Weights of a small contrastive audio-text model.
Data: trained on short read English sentences (LibriTTS-R), 76.2 epochs.
Rows from block 3 of the audio encoder, named by matrix and row number. Each number is 128 + 32 x the weight over its row's rms, rounded and kept within 0 to 255. All counts start at 0. Numbers have three digits each. After the name is the row's rms in percent of the matrix's.
# mid10: scale 2 width-5 conv, dilation 2 (encoder.blocks.3.mid.1.0.weight, 80x80x5), inputs 16-31, a 5 kernel for each
mid10.2 111:155104083119163114124104102094144131106115161128115135156132169166110091107085103113145172103122141086104177147094104102077171155086092141152129107110133133127123101108076152183114143064105134124164105096116194156126143108138091142140117089
mid10.3 089:156113091085097082079127122115096132158161139178161144120116130126159123150152095089091115146166126107109128090131120114123115120155142108116155153152051064116136168158138111110155070083142129160095109116149117083107125089079180136142161149
mid10.4 083:147155158194127164121102141144105062071097126120120109122102090100075072075125123122124132113094110111062145158143149171154149138118078122116098114126113148140143173150156160136118127090143143116179179199201152124105089086103101106107115082
mid10.5 107:069091104131185140141132136164099081104094102106119141141137085123178145139173128103094091088084088095143126144150129108127131093101182100106126193225127133148147131156147124139096119084112160155144101103161161151154152131114123083097094100
mid10.6 117:075094109144186152120077073078151155146146203122107102116127164191139129062100088099084102132136159200148109091086100090088070143174128115121148144146127123116114123123129128090099107116161125122075102164136121111091090104086155114073051069
mid10.7 105:139161157110078136123112086148105106131124175103103111114118141099141194161122123120145148093105131118147146142150155102255161081105103129113099138139145098121149138067171137141116072116145159066116166162152125115094128127120094088070147142
mid10.8 098:104163131125124107078102108154102112151174160119114129142119160155172116073090117134134144173164124088139078127132132110086119133152168084073054081124105141156146115176176142111074086094118117129139147121104146086077088124144092122145130149
mid10.9 095:093111112115105120165176170111075145186159095105106109146152150132153200222105118126144138134141135127149071087119123099156185160134132180154115115086127154174150089133122156137121148115082073065195159169143105078090117100092145127098116091
mid10.10 105:047069064070094170168117099086133126113140150107120127124141191153115110160103109119117130117098076144152177141144100066103104157159104108108101156216164126147115095096155170083078082110126135144130116179255228135159169130136122122095093080
mid10.11 097:115101101098097192127095133163151124124128138124105119140195122148142157124115109109110139148139093106123080097113117078132105104124148129125119113107117121105078056159094081092099100104138150190122104129115148108111134146145062087131174172
mid10.12 095:109088117166139151177155126087159125077118162129139132106114100080061100199172135130111099156174140123179132112137113105152176162128092122130137140122132165158116112071120120098078145189128109176132068038183255153169158107105161112052053089
mid10.13 088:113099104100105089081100151158144122100067078172152141157137119126109092105118109099109093110081083098102120116119139146122151167176110071084101077078088108114102122121067087140147157163120128094114093111121093148181202163157117125096131139
mid10.14 098:097133173153121071096082108112176167168146102138140135103096147149125153188141134160152113134146179171117105126143133162167165108073095167122078097101094122135140145110093113103058123072067092159171103106100120112109093080098142127126115135
mid10.15 108:137127123121130255211160098070140110111081088150128112109104191132116139167114133152141125170125125129097166134102110121117112100133146150135116132140173169164173156169135131109112106144163158128106115154147095170134123106117104072070076072
mid10.16 104:085089135172180152129183163141128110140100091112118136157166094088146158148160146091068075087072108165132165168131106102109153141160151096105097122115100084104128163165139162146146101067076071106104099144177151102089115119085099166157102086
mid10.17 106:140074083138129126103122092149116127140170124116123109109127073132170111100133132117118102128114106149136121071087136150208121083103090109129123096095144122082099124129154133130098128142087111137210187099140184129129103123113113145130122099
mid10.18 100:154160167138139083092111127072053044069100125139112103102107160155159161168153108100087079132122078079089123125130107115143128131138180136101102113113102104096079088122064078092110116111104121156110137131171255158145139160147127106105092101
mid10.19 078:202181148096123196154123109103070056096077052102108129136121116134144125155112109109102067194165125143132093114117137165156142116123142196193173129100144097110068066074100090111155144140131100096118129156111155128135135118064186202189190214
mid10.20 113:129071094114115109151168122081113134127126117153128110124123158096096200124156129111142144142115102100126111127086076125054156172121122137169138135141104096145154142190109103148121127088155177094095100255133035139127127135133141132117099119
mid10.21 096:104121134179110082088096122156105121109105144090109134139136182122110135194111101117120135126146144155127121130125086126121104126168162108084123160151132152138127101133124137081080094094127122163113175216223185101119143121142163146131115119
mid10.22 102:080118124134168073116141133107123122070130222147136137134132183113110113110158113119124165088092115137220204155105117131088111189148144089108166136088167133112120117158120113125132066091112127110074145155113073099104123113122136102090104086
mid10.23 098:111143139140112136130161145088126127137144125135123113119141099100121127151134120112104105112134141178124105121176206236150147116082140115127121107112082138144161143179174188140113115135137130106048122130130126157153123114117106076104118112
mid10.24 101:105136128142123202175118112110119123118115079159149125151176153126122106096135135113131138116100066097120189161157165177102119122116123132100129138126129133138128154189097123116088104104128150193124154157124121110137148156143149118071085079
mid10.25 100:159121085109139174145146162168141126091144211164149146137117065090135148127130123118109095112090101169131106127168185180064102150143111154148092079069127108114098156206193158106055190182134106106120124125091084111090108104130074069114131144
mid10.26 088:086099146103104120095060065124133149186184186135123140145138153152182191188107148139156147207152114084109152129136157184090113104092125055093104071079078090083065092113094099141126108158119076130125124144117128107147126122108153118128158211
mid10.27 090:129141133152178115107099122105129105096101158138138137149133133126130131149171160130102083151122149170170071098111123179124120132110108078066104153179060105135119131190202144114131070140137124132095069109112087090112116128144134126113147157
mid10.28 108:121129125170167132175157140109129124142119041151127113091071100113115137114193177123094099090085108159243145118102099122153143098133148149129123090077203138046059130093095141128097121068079104132105146168119070125114126125117121168167098067
mid10.29 092:078078068099103124123132186146142159172165134170167149127135076102108138152155168127120151152147121132132143117103147181119115139163142117133134130138095107100146203138195158157132126140133138115056081114083098131153143142148172134098125219
mid10.30 102:093089107114117191162153132142179199205153138115127148157139142139101108125122117124109112167110122134144170145096053045145145132145155131143138105092152160140133124155139099112142143133158178175137111110113079084089116122133203160161100054
mid10.31 107:131133160169157094111109127211139137185168150114102095071065134180190221234131113091081105146182175153104097098118095081144090112108115151133143135113089100107095109147159135087061118119135149162092063098112115103087063123167157164162125133
mid10.32 103:187163134117132095154189219218152128108119141148131114121120143154139114133128104093085105138136124120156159133112114109134106117115109117092092093091157181162121069124078100115185126169138094082136163146133113097150139115163175104097128119
mid10.33 098:108086086131161202185177179145138157156166129107113122141165136190168147109100113118119103100131166145137029084140131118121130117118147134114135159194077095121143147109165201160157127133125119116115128117122026075102109087080111145142156166
mid10.34 088:149131167146114190180157120132106157151121119158115128106132155135080080057131111118125118099116141103054148189181196189128129153125070106129143135111136108113126103157190194127124184128111133153105138103087040154159169135100182166101089088
mid10.35 101:127099122148164149165117104152094116144124110144154147126108075077075078097136141149126142170185198156126115104090116114101121112083084086100124143137126129128158146142160146140087093118145171132123072064083079142132114107125122084075117160
mid10.36 100:089105129117139083099096094088073038085093079091079087113127116115106109095161145115112123124097087111129109110127161172137120145106096144148155142115134128108058073134150124133165055094066071111090103135131112128102104104078167148119117131
mid10.37 105:082110121129152191139124109072173134157132110113135123100108127114141142138092109114128158127114122102143086145199206180141130135127108153160150162117124162172175148173173086142182124161138124122115160170126117096119099120157118105109129128
mid10.38 093:098155175135079134074072145216065097141184155093103135135168110118126145130110121156170128067132186197100141133134154159100067103095114131141161140120114130160142139184101088133186175127106101125134123154123117128096119185166087107130147161
mid10.39 091:140104144117134178169184169146178171150139127131121126127108129134101101136139095095102067122152145092114100078065119145185154112121108169148125120093115104129129132121153123111102107156136135108112052066115156097126151144119142124112100120
mid10.40 102:165157148107109209163139140125113108106141148138140164156151113122157127067115140139130150058067119171182127115118147162142123097099119119140164174180158124081107119038089110146181108123129118112255255174090104152152128099116084081075104126
mid10.41 086:096090106137155046078100137135137149148139067084084122137125213221194149102208162148140151128082110119160135162156143154134139151161161128116115124133080101126141141100111131144150132136110110111157183225179172199203233206160066093152125121
mid10.42 109:104156153148173185174159169162163157153126122151151128124141169180155110124130139128134149103118113154177106084080098082153168161130098120128134128133159143116104121116109093119089152123124128107118083071080155181151115144185071084102118130
mid10.43 112:209156107128122022060148198195122171189161159082100125162168175176168104083142135128123120162149110086073125136118087073064105135159154136128117097071140163137118091150112098093115113102104095114128127107163224062141214200164110186177104073
mid10.44 121:146151144126107162176131128125107122139154158139127110103117069157186180166140128115112121114105111112131119102092112182124123141149130161147148187171189141119113117145080071144162148129109115107197253255166000134136112116129126094101078080
mid10.45 104:159156127119134079134156083017197174142113114111133107076070098108128119128114126139135141194135074087119142115119130172108149182132103118124118133147133128125102157137095059135171099097108158143083073137193138182179132129141178122082085119
mid10.46 112:089106107104109224134085094131096127155129119124100100124139118087087108153141131116110093097104110166184156116109097087138128109079112104122135141131141137134125119182144104137074148117091120161106161127147151183129120141146099107115115086
mid10.47 093:144111122171147164141126083092204159116098068145138096107135104103102109092115110141158151184126172212125124105130161187136112114111060090089131144155142133145138151069105141135112150152146126131067108099077130124131129155158094108119126151
mid10.48 087:106111137131139099086109149114092115114111101127142140152129183156129096157141133171161150127115123112110136116105168200130121121135180141146138143139203150104107082128089105163172112074063154147121102110174159160140133153130183151123090109
mid10.49 101:148101097125105158101058082178142131153174211114122151147128219159117116152127131152139102136104135140103165122064052125172171137133119100088127138092172125069059123096099154152178140100123136145180068083144151152155128094140158148090064097
mid10.50 096:197119095098151113120131150125232200146123104118115112119139131142107161155121124098099121213117049115187127097082133143114123097115134181157143092105202173145089057133131099103122086078094132142129074126141172156156121124128110112121122130
mid10.51 096:147151139117127117144195138092075134180153092122115121134162116125095115123080074092102145124179112067076073106136145112112093128140172083124142124129094091082109101109159216212151104138164149122173151125114140100138196147122096121163158131
mid10.52 091:141131147123119136136143192214107147141128137096093094141141102112104156204102106146155139158139132123099190195161106162123109104117121166162143132132143131124113150175124123158182164150092083131131136124112162086050115114112094094086117105
mid10.53 115:154150141116131119162174120062119107080053087123157148143141178140117091114112103082109119154154109141129144125096126153121131173155138094078065048078054062104094121083079104183227103106126135172103133139110083133167151122131169124052061101
mid10.54 098:064132138162166083051091178220152158172191152080097090074097097096132148160105136137106096095133117139107135064068129138098106104079062142187153143120072053086163229171149138124103131106086144147083117111079065111103102140177148161132118127
mid10.55 088:057070080091104151107060107160092075072123190149134122134150136149141146183174153124094140112101089084177114108118151191083153185169154164147122138143112120127150145059094104151160090114119123112073105128154126100129123104120137142182171181
mid10.56 101:065167159122106124121166115103110091137146123097109121120132144136111108115093119129134157123152155112125058134160146140113113127152164106130145135191131175143110096121120084091161145139095096127099124110094099109110114127131128150138150137
mid10.57 101:102125137144151067085121165161102121111095163091124163175146112128168139163159161163141139047102129137149088127144163178130167160131132037095122134178063105112114132088131150184161095107111139180131182158135123200166154127100060096141124114
mid10.58 086:156161167147178181171133134128115153157168135127131129150193063061059097103114131117128145124102100072116143152148169161138117109104113187198208185149180171124166124149130119140096201121113090101100090122140051171123109139169162140128185190
mid10.59 097:193192145112128179169152176188171153181172146113118144142166069076098101104132140145141140098114123109104186174152123108149149187149165136118123105076192163110109120110151119109092143110090091107136117104042000171168141111109085079074134151
mid10.60 103:143121125153171176132140154146137126137177172119122121130129152157154138152136128106130147180145126122115103134140136112118143151150140137160139126114180154100075067181163163143070130105073077148117118077100146115112107141156100119129139136
mid10.61 094:073152139124120164133119125124072058075101106121116113119122104086136100057135138148158186096126152168162141117136107097108140179121092092079081086070154121140142167144130134188167119103104160157086140123084077084061065096133180133116092104
mid10.62 104:177147108104111096099114105113118092139135126126136130102093120130141152138142135125107091118108108108149143129116116144133188142084082163084078128141153102111152143136151175152118130092105117144131092084146210134109115115106171207169110081
mid10.63 121:111119127120120174160108100124128138100114116152142125121118210195138092140152153135126114090150128115125103062103168202147154142144110162159094076107131087134157176088103148148117135121126105118179113031093100095129133135128115099083091138
mid10.64 091:145153125122115174158113093095149161134111108142138123127121146150165133131086106131105093093107089117137103060051075107125150136139169147143121118122100115106111141134138152156123119146102100104091118127129128148108126133129143206220190136
mid10.65 118:176179150118124098090156211178135151138132095110107117113137104163170121064118116131120100169168149088093109115117134179107124138142156127132131111118148145121135112114140137165173108085124212174149167111054105094079121153131126119142113071
mid10.66 106:118153187122068163130112115148142158153204169093083074107150112091112159167124120114110146154167186133042129105110104121177161105094151148146112124138102065077102099223179096070122122109090115108092094103131100144157130131156110084096128154
mid10.67 122:145129137134109141128123124141119096098146136131129138139141111110155159089121083108134148153104081137177073140151148130200162095097160122092109148160076139166128098133107115105131137180160070131061137163125145126123115104105109093113145129
mid10.68 115:124136122138173178115086119159136113112109172119127122122133131156109062127134143133113112130108155133053105110110127110120091143164106118122135130126099134100122196090167138096111140142064115187202110024167187127147167151140158148114114115
mid10.69 086:149171171149123112157134111113104118096103144135141129154169180094089073076109106097138143131126121118103163152135166147134119110161181064106127164188147161144131114138124103123134116132123105113158139089108065152130132149117168162145147141
mid10.70 091:166136125121090119096139179124117088102075054129119117137160159197088076096112105133165169135136135102108148116177180154133133119143173122133123096115148136147128091127121111078158124097121120135231125137136072124111125083100188120062075125
mid10.71 094:106115136104101075117173173145057100088077086097110119128122148120122103143160136137136131127099076099112148167170153169131117133155123091100106136185154188183156159195135129101122114113108132141097062049072031109122129113114151133121115109
mid10.72 098:115116113099104175142114170118139086059079089125141131117117041108105122175124143150121133207184138107138100113169159134099167134086106171152117096126124117114137136101171178185151144125135152107156135124186171150138134136112120109092097081
mid10.73 094:094136125142157147142130125157188163120111141136140133114106144159164147108104105116131136157159150083129093094084119171108097086113166120087101094119110106109169143173124055039093116096138199169134145165197181145159126129119133116096140228
mid10.74 108:166119088102124133098095128178133135138124066139135126126135255220121084040178158128109125062112109148103085105161193160115124139103091102150182152141094070120145183091138159167157116110134138145231113168156100111114134171161120122105105096
mid10.75 093:123106117150167135141164152092110119186236238175144127119136109131122068071135126126174181150126133170222133111109135112090134153147115089113119121110085083099126130111150131125106103154148153091055097124152136119124117115135096092100125145
mid10.76 088:173168132127117170169107087105151110075105103172139113101099141132120105104166136132117115123109158188147141087080082089206198186196150137116137174165137135124105087144114155153120103099115100094078078073110135159103093124147162149170177212
mid10.77 101:172139118122142222160154149219087105113134151098112124137155097104125114126109095115157158192177071078096132126141130117195118146158138196162128099081124168184142092177164153119116180172112076046167141115110037122115104110144069124146141119
mid10.78 095:141141103087108075103119097095140119130123126171166152132123139172084059077189164142143146125153172148188127123120117125132128144152151150136121108141131109083061058162154133119140120128124114124203125067080111107091088111098164156122136125