Weights of a small contrastive audio-text model: encoder arch ecapa_tdnn.
Rows from block 2 of the audio encoder of a small contrastive audio-text model, named by matrix and row number. Each number is 500 + 50 x the weight over its row's rms, rounded and kept within 0 to 999. All counts start at 0. Numbers have three digits each.
After each channel's rows are labels from the 100 clips, of 14976, where the channel reaches its highest value: "responds to" is what is common among them. Only what is clearly more common there than usual is listed. The data: short read English sentences (LibriTTS-R). In brackets: how many of the 100, against the usual share in percent.
# c30: last pointwise conv (encoder.blocks.2.c3.0.weight, 320x320x1), inputs 160-319

c30.54:523476553533503522552393616444467401556497464446563464506504460518506496498515405491496564532566506452607543476501531531448487524534457391536519488501474523479492545470402490449457488569431464464404611617463537627509537486497501458400590447455489463515503433505479523488527534442416511500569395494588489611488496481398516514513484416607394418432514459493504489465388546446537528515512410404460636477471428615468505669509565519483469493579519507471398482568356549549502452483570452
responds to: the word "the" (53 vs 25.1)

c30.160:495482499534523606470514469618430519438498551526473561527586584474506383393487592476453434506452442518441413442449503405603512578535527528524502463537443548473416482536489579557682513520483495528487474469573502534488516484540630455438610544456447495468469515549419507376445531535478516520430430503509545536583568577537558424468547511476535479455425555498480577537619568525405539504548466577557601514497463523471549493549539485443529528530522514487599441512409587370480451531431457
responds to: the word "not" (29 vs 6.3)

c30.25:531476473554463534536500499582508540509455490455554579448465521454557441655414474495510507506631486450502388539523520528420465443518521457516492443554517510480468412568422446559516549472475493647437578487402513505498457496571416465407581494427580496469475539550568470631482466463428551501495578472530471508501393558436435481487426410417587468519421504525645485401488573504475555475422538491540491601524506470527457377457552423490555486464525536475559576565464535528542538465441474
responds to: the word "i" (54 vs 18.1)

c30.99:502443434504489540520562440585449523476503502591449481409448541542554577531576541513477547509461457520512556436527555489490520411573518537480487495486468558565486458508495470525485445491493561496459527485462540474479486524455534617564511442456414469510514450552513487547465481456442511458396648520464551509456444484584411525491454534518418542496466445543445487467518540518571482497430685454564498545545512474511435419596465439440484467473527493476402473423518456490447591559453506
responds to: the word "he" (46 vs 10.9)

c30.143:520434497453460447457535484467534531505451492562566488447465505550470527506531489392533488469469473557583477445634527473467503459413459444599469451580469444542598534473517445448568452466493500453493546512626531484547462484488401527468479439397554448471487504516477464567528400515556516523586463534430524438469563488453563371393471424624572517471523505613504513563518565497582415615465617595475562505509597639504501562514408569568473523512521435408553521485512470501514485467485494
responds to: the word "he" (31 vs 10.9)

c30.240:490433515495533462596547511522468438522476464568494546488454441415496485538512510516458441481469496526464466515512545522467501437537454559416502475547524491446451437549499531502485483528423395570559487489618482496534420507420549421530578522559458500493490482492444478535563545508508447531495552430389539516562411511463402519451495504385448470561495504476624544491475485483499467508465556488517430514495472490520548409491469458422457530536566571568415522484587548519471478478587516
responds to: the word "is" (33 vs 8.3)

c30.84:462459417439496645394484382528486529502490380514460538505483425464570474473506456497520358483424485460469504464576558475499578490465511476562518534463463476467458491478638542561528502476467541522431546423491474576623541491473511513542477514472462431439478503522495528600489423494485592435599403593483532472466485514529445374413479501598556447514509606498518489453469521529483601458551453552532578565514576536523508498570601522494474438477482472481499516438566487558481494503550496
responds to: the word "i" (60 vs 18.1); the word "my" (25 vs 4.2)

c30.69:386428494480456609422458407412536443430452592551467472529500465521507467545536525534457525455466507528506448498516470537482402406413445499495499556437434555466501509449473492481471517498475530498607442520599559483574488505451554494568536574569544418456539452542482546405510499498560459519575475491566416504511451504533451429562473492575440470425421491555514531476512500432549504533518665555451558573516531528473492621541483401476533426537487442494521411544492495575497503483574424
responds to: the word "he" (36 vs 10.9)

c30.73:426495498469505459451459506545490472530532534487512450550501496500522591575535627483527425496525491559417546493448579464543428572426544476594495431514566475439540540453528511611553484526449479511458390498462467459587523445418495484418545442482419441492445438526505471433527526563516464480467576502433601591482527474518466548565624522473598490520588482453510500468497458474486495504463457523563498499439495504497553438587463453499561422473453431436506492476460461422484581527463516
responds to: the word "me" (38 vs 4.9)

c30.43:612514527395466573504396549502549546466502489558354513447423450481465544495483443536534484528554505575533493620487481563472382496577469548456448532540457497504526493429470481481520537487512515541442452610508542601445549415466525449427442506438529399500485558496491476483495531392471505532446542493458561492494546491546483474511455551541520425533528426416541467468446662523545505528464429496516509529437494509554563434496508461532522527432448591473463508532428579564505478488529493
responds to: the word "the" (51 vs 25.1)

c30.110:521577473588474430495513516538589425515522518482548529425549506496572483541386520425519482506537458503482416568554597530594542472507537466513537495449508489476436473399492468514491466504455467458447548543461485541566413582521576561503531461533492528396404484477505484526484420512453441449629609504476495555529449500438474482526505589468539515466497533507466462437546369454546537500588507476497517464333544529555386457469528536481515583465522514466495462464402484498483507485529468
responds to: the word "is" (25 vs 8.3)

c30.162:507544454427488436473509483451494599437503512528501445505488499572505437550499487450526513494605523454504402485493491612438538497447519443467493543487541571558414476456511512548605543452512470372556510439522487427441440584518530427596553574534432487478454477541510518555482445516606416489583487457513550452541427482405477508521523474509504553568457549539434566537490539596517464489499502491445541456494475542497517416513521498534582486554529423467479496472402552527440461493486444
responds to: the word "you" (47 vs 14.9)

c30.318:462470481477457517495588558597538473413523554493563499549472575512451509536451453650511432506540576508547510539446480555480501505544473531509460534439523543488473513564475566616584519505466440437498437626499475474478574506588456457596463583467493483510493510465459510531574430455426482540413478498399463551490424559526449586475518527535471560529499460533392515490653373490454550452473478486522465523565526438554511499615448435529439520481513558502431456440537545493511533459460506
responds to: the word "not" (35 vs 6.3)

c30.77:473553467494502461565527502498462496457555487461507524598398416573526573523572437498530523517516508551448541502515538480501468545502412557500418400470561490536406419458556473478544419366529465396525483477647516431488501507554576410540569544459482424474475517572472588413463427458473437511524571529567447486487510517504515546572396443523441430503464423489445446504499483422511449456512510422537502519508480603569502558443511435391545469415486562482487516519577505549500576510491553
responds to: the word "is" (46 vs 8.3); the word "it" (39 vs 12.4)

c30.269:519467454492407505474541522456515545421536506528494624518454521480476465483579562446472515521474507482425415456438414492496427552457445500526505438446585503497579512489476492489433463421526515574528518468564486540521582438385427456463447524454519522465491395475565514468516480469517495525450670509505542496485490498535534433479477513445493460410504588523452459516515447364451465480545558467443459532571407503463529434502495466607514499511548531573520516542515577518427526504490499
responds to: the word "i" (38 vs 18.1)

c30.245:514550552428522427449507537458515512598489468527527587480657551533540531512496472561513530502523545507523549507532535438476479453437546561459528509503463536470477601545552467567580480479486529484364477543514445373543488547517542493460403444512477530471575503582515460601539518444496446456414490580519491448439493562527501471450520449491425449482603467519404459563526452509507469454613435529554470514450479486536512452531536498466509487501454497408519512449517552416523386575578524
responds to: the word "the" (58 vs 25.1)

c30.0:543506573429501507596488552480429481455501527460502423521503484579498471575563519491499556567504467467552528518551476556433491516500528496546486501589518420535521525491444574483743495484456421464415476462448524436535444538466563549507534522422458490519553481496476507473603532528433452516481585579480538486445552512511474458395538470406613569527604551516555474513504495416419570569482506469487503476579527484517475508447465546533580498522541526493606487451557443502496505476481480
responds to: the word "me" (60 vs 4.9)

c30.307:478495550489492502487541572498550457417460500527570471543456431468493438532557511457494522503459535480493483563405478561480497460590515528458474511365480516436462540475445480458452487600491421545477501494515481518480500560515454569529487535534477471500494545509518609474540517421467478485551603544515480503426518494458446440423448611625424526496507488520469407456620476444411479486475488454486626545511502585519576551506448442514492542515531576512474523468434541494532472503473491
responds to: the word "was" (34 vs 9.6)

c30.4:534482392715546414657445493566428522537528571515527483459538490503476526480493559444522537516486466501538456539646488454433465493481567564416559531491516410587472544477478444430422431451586466472435500488467449527529429513500554596569484444513511489479550457470553489482486521476476471494462492566532537446561430567493445580521390587456503531457494477462456548482519481496549432415651546439538440539494493619512527478575495528499542520558419467537544477462445500533475489548427475
responds to: the word "is" (32 vs 8.3); the word "was" (30 vs 9.6); the word "it" (29 vs 12.4)

c30.201:443546468429435531463618470468478565395481472525508489554504421529528495477519497523596479591514594454454455535402504480526489536605483423516538502416549482443507546446516448508493481523499459478479460457480467486501464467559474385504605498489358459446483449475483545437526481464356501572509627533500498520382386481540523555533489535515495479482614527490477557560461532514424540430385477629421513412513636480521533481463485494623468560487544501495463503464547507472560518473571471
responds to: the word "you" (38 vs 14.9)

c30.195:534515503552435542573517582472567488412548480512496569488401457514458483618483403554542536536544563550464448522585464512500373505423509440464440521487461542524499498516454497468484491445559491423521475472519468555508536435528559472583524492576478458508481435587442555417582533546507431494430557579585557478480484478521467494404549461564563471392491595451480505419504467542504471504612505569481404503483496510517474435496536476430460487573598524562569455524584480525475464503445562
responds to: the word "he" (34 vs 10.9); the word "is" (32 vs 8.3)

c30.244:554595447519605470438493412507501500486565485484481521540607573647490461577441560437486442559485474487518426462500493405498523466503388558557512476489515487379415509516507483492517508469446481444397486494434481430615513465507462566437500526425509510457509514503513408499500524464595488449523545437515522508522577491518469549425673504534533520560473492462471524387420531452561484486455460414490532513521486523486505472477566509504515537456477486489458529531442518492547457462551540
responds to: the word "come" (26 vs 1.6)

c30.273:533464506484567538528547453525450494553505435493482528518544481520473567554431531482494457519457515470595465469507505521425501478558459486515555476441454493563493435459511469483429451543545536556611518400505489504597510461505455602617554600548454603489508497531501507440502571429456496533451418542478564505461500479481456467542471495469571506520510548495440455455593484493555515545526457646453460468467451492414442419483500435484483433441537462466539463510503529432496489538415487
responds to: the word "what" (26 vs 5.2)

c30.311:535464536502574419379515470564609469444555567479467437464488498513564489604461445481486470486501498527499482576557486510492397481423541470522432448461625535527569486511472425504442518490400511499465545526528527514453524457473510483439495462510525540466448461464659501504528438553359460491485605463495505495472563516487543448476560439420513532562545526532470521415544452513580509512422434534528475424474500505486497457500501580454491439402470429428467488502401429559499533552532404
responds to: the word "what" (27 vs 5.2)

c30.191:492393539489446550449502413473502567506459465444441507617474462550471473505520533561578454584518507537407468466552459544489476514559472478547496507615492520474523516471486448447473499523482510534522483538515516555549482460425531484545486465371509534538460463573526516385431557570459586505458628569546473503472483490409409544579467453505478479520604532496521484549552542483425464493441535533524547419461401520417439509559445462440515518540541566465497461485484561519461460506511499
responds to: the word "i" (38 vs 18.1)

c30.246:463433438538538455433484577527493561504480424528506530552465512543433497492616490492574592480488503484504499517566494474594473402493410406420499551453486411467613551508544525499539507522557456434485446511550512521423423553438445534455532380464528425429534561511475486464406528422513455561514484511515548479506531469415537531543526539502433518508512495466500580377517446529568465550542473485550454548583528495450540434537519608567388508632516453459461512436607554476503549434521458
responds to: the word "what" (26 vs 5.2)

c30.276:548549567523474480480490522481554445574389476589602445519559446426520514542543441460455474534432479415525535539464418527490529562640536487517526520420522443564555485388466468407538397509498506492476418499556492492532505521564497495537490597574478512506475567507526572498479512595502447493548514496438392415466503426509424499488490472452452406513513470481607422534432512468499478438523565455511451510534537492475477564449428441462508522378535521502461451540589592484513464465557500
responds to: the word "was" (33 vs 9.6)

c30.11:453495540493517557566533523438488477503436521534495524503501541561505487448565575482423533517469529521528526563482537600517535369506495425490566480456478435458615629414445517469608489456432571526543512404528466498453501568508600562465494465496474453474439552487518529577456443463599516502441516491534516426619511519521436489487495470523419452572529509507445507481575512400468499521622456532534453522503554567470429386470476441404556443593404613509515576545660570411519450548434524
responds to: the word "he" (28 vs 10.9)

c30.291:470472482429503571446489598429434558530483470371571457463495444556503561545489429519481587530491478521485459561512462488420580467498512570543422553696496465472482488442493450569453528575473479414481596493484513479486395488424458518394494531507574380467557493574490644448546527526408518551595464526460564545429432495537398515487453529481450487562544525485466527466512457456392410532386483479549521546457603521422514475459486528482425535490594427535530505474456478490402447497518469
responds to: the word "is" (39 vs 8.3); the word "was" (25 vs 9.6)

c30.76:537407477465424555403482500411583579474552499545569551583519452527466499487542544556515537466574520516530455479524424424412465505533526429583470553504473471531484487482479460492458519553535354508522500440524366543476507464497495532398448449426424484561475468492575479535474560523449562454549652534583500449469501519449560436439437548414462518480559510418489485565507539518453543466560490534475532559493490511558487511491514442488512499531405498485489460612367474484498466581527454
responds to: the word "i" (63 vs 18.1)

c30.227:388471605434529488480530486536550587494524564530544433599522474544548512434436543487561564610408550466447436538538545474594540570494508490503547582510439545525547592574662456480483523584465525494529399460468547423504500492582471472423586487570561548430456449479488430410448502488472548479471473445556495459583502531570566476548458405489545486435491565483494512486507560454439418512527452495463504480425443521490425393586507384471572480510488506462615511436491431503559489496484491
responds to: the word "what" (63 vs 5.2)

c30.22:453560513527494521548497540489489429460515511536443506501496457524476532489414505491414448425396629569500499466445511517507434470430555513536579508453461458513497533510558589525436548540605539541519472460539572456411555441513547559421545518580492532475512564486489581570455439524472507501479560492474432412495493650511449525481577500409591472537574394428521398554516522480538449514520468453480508584659414602521514506532397532433504642589543586564511458444468459473624489444535432
responds to: the word "i" (81 vs 18.1)

c30.134:406555478528463442546499448542428436440466451356456579567537446440539592452596446467503557471510449450457544418461459503523507429449452555484529423482498491432570466557524530545495474434442542531493569459465487532438480556474449539499486466453490420531467471502492508492451468452533438437541473446458467521510420479502439447480484515509551512563458571474463515514568518565476409432498421462502570550565525471483509536523546587556536438550530555430379489483425502450489547546521520
responds to: the word "see" (48 vs 1.7); the word "you" (33 vs 14.9)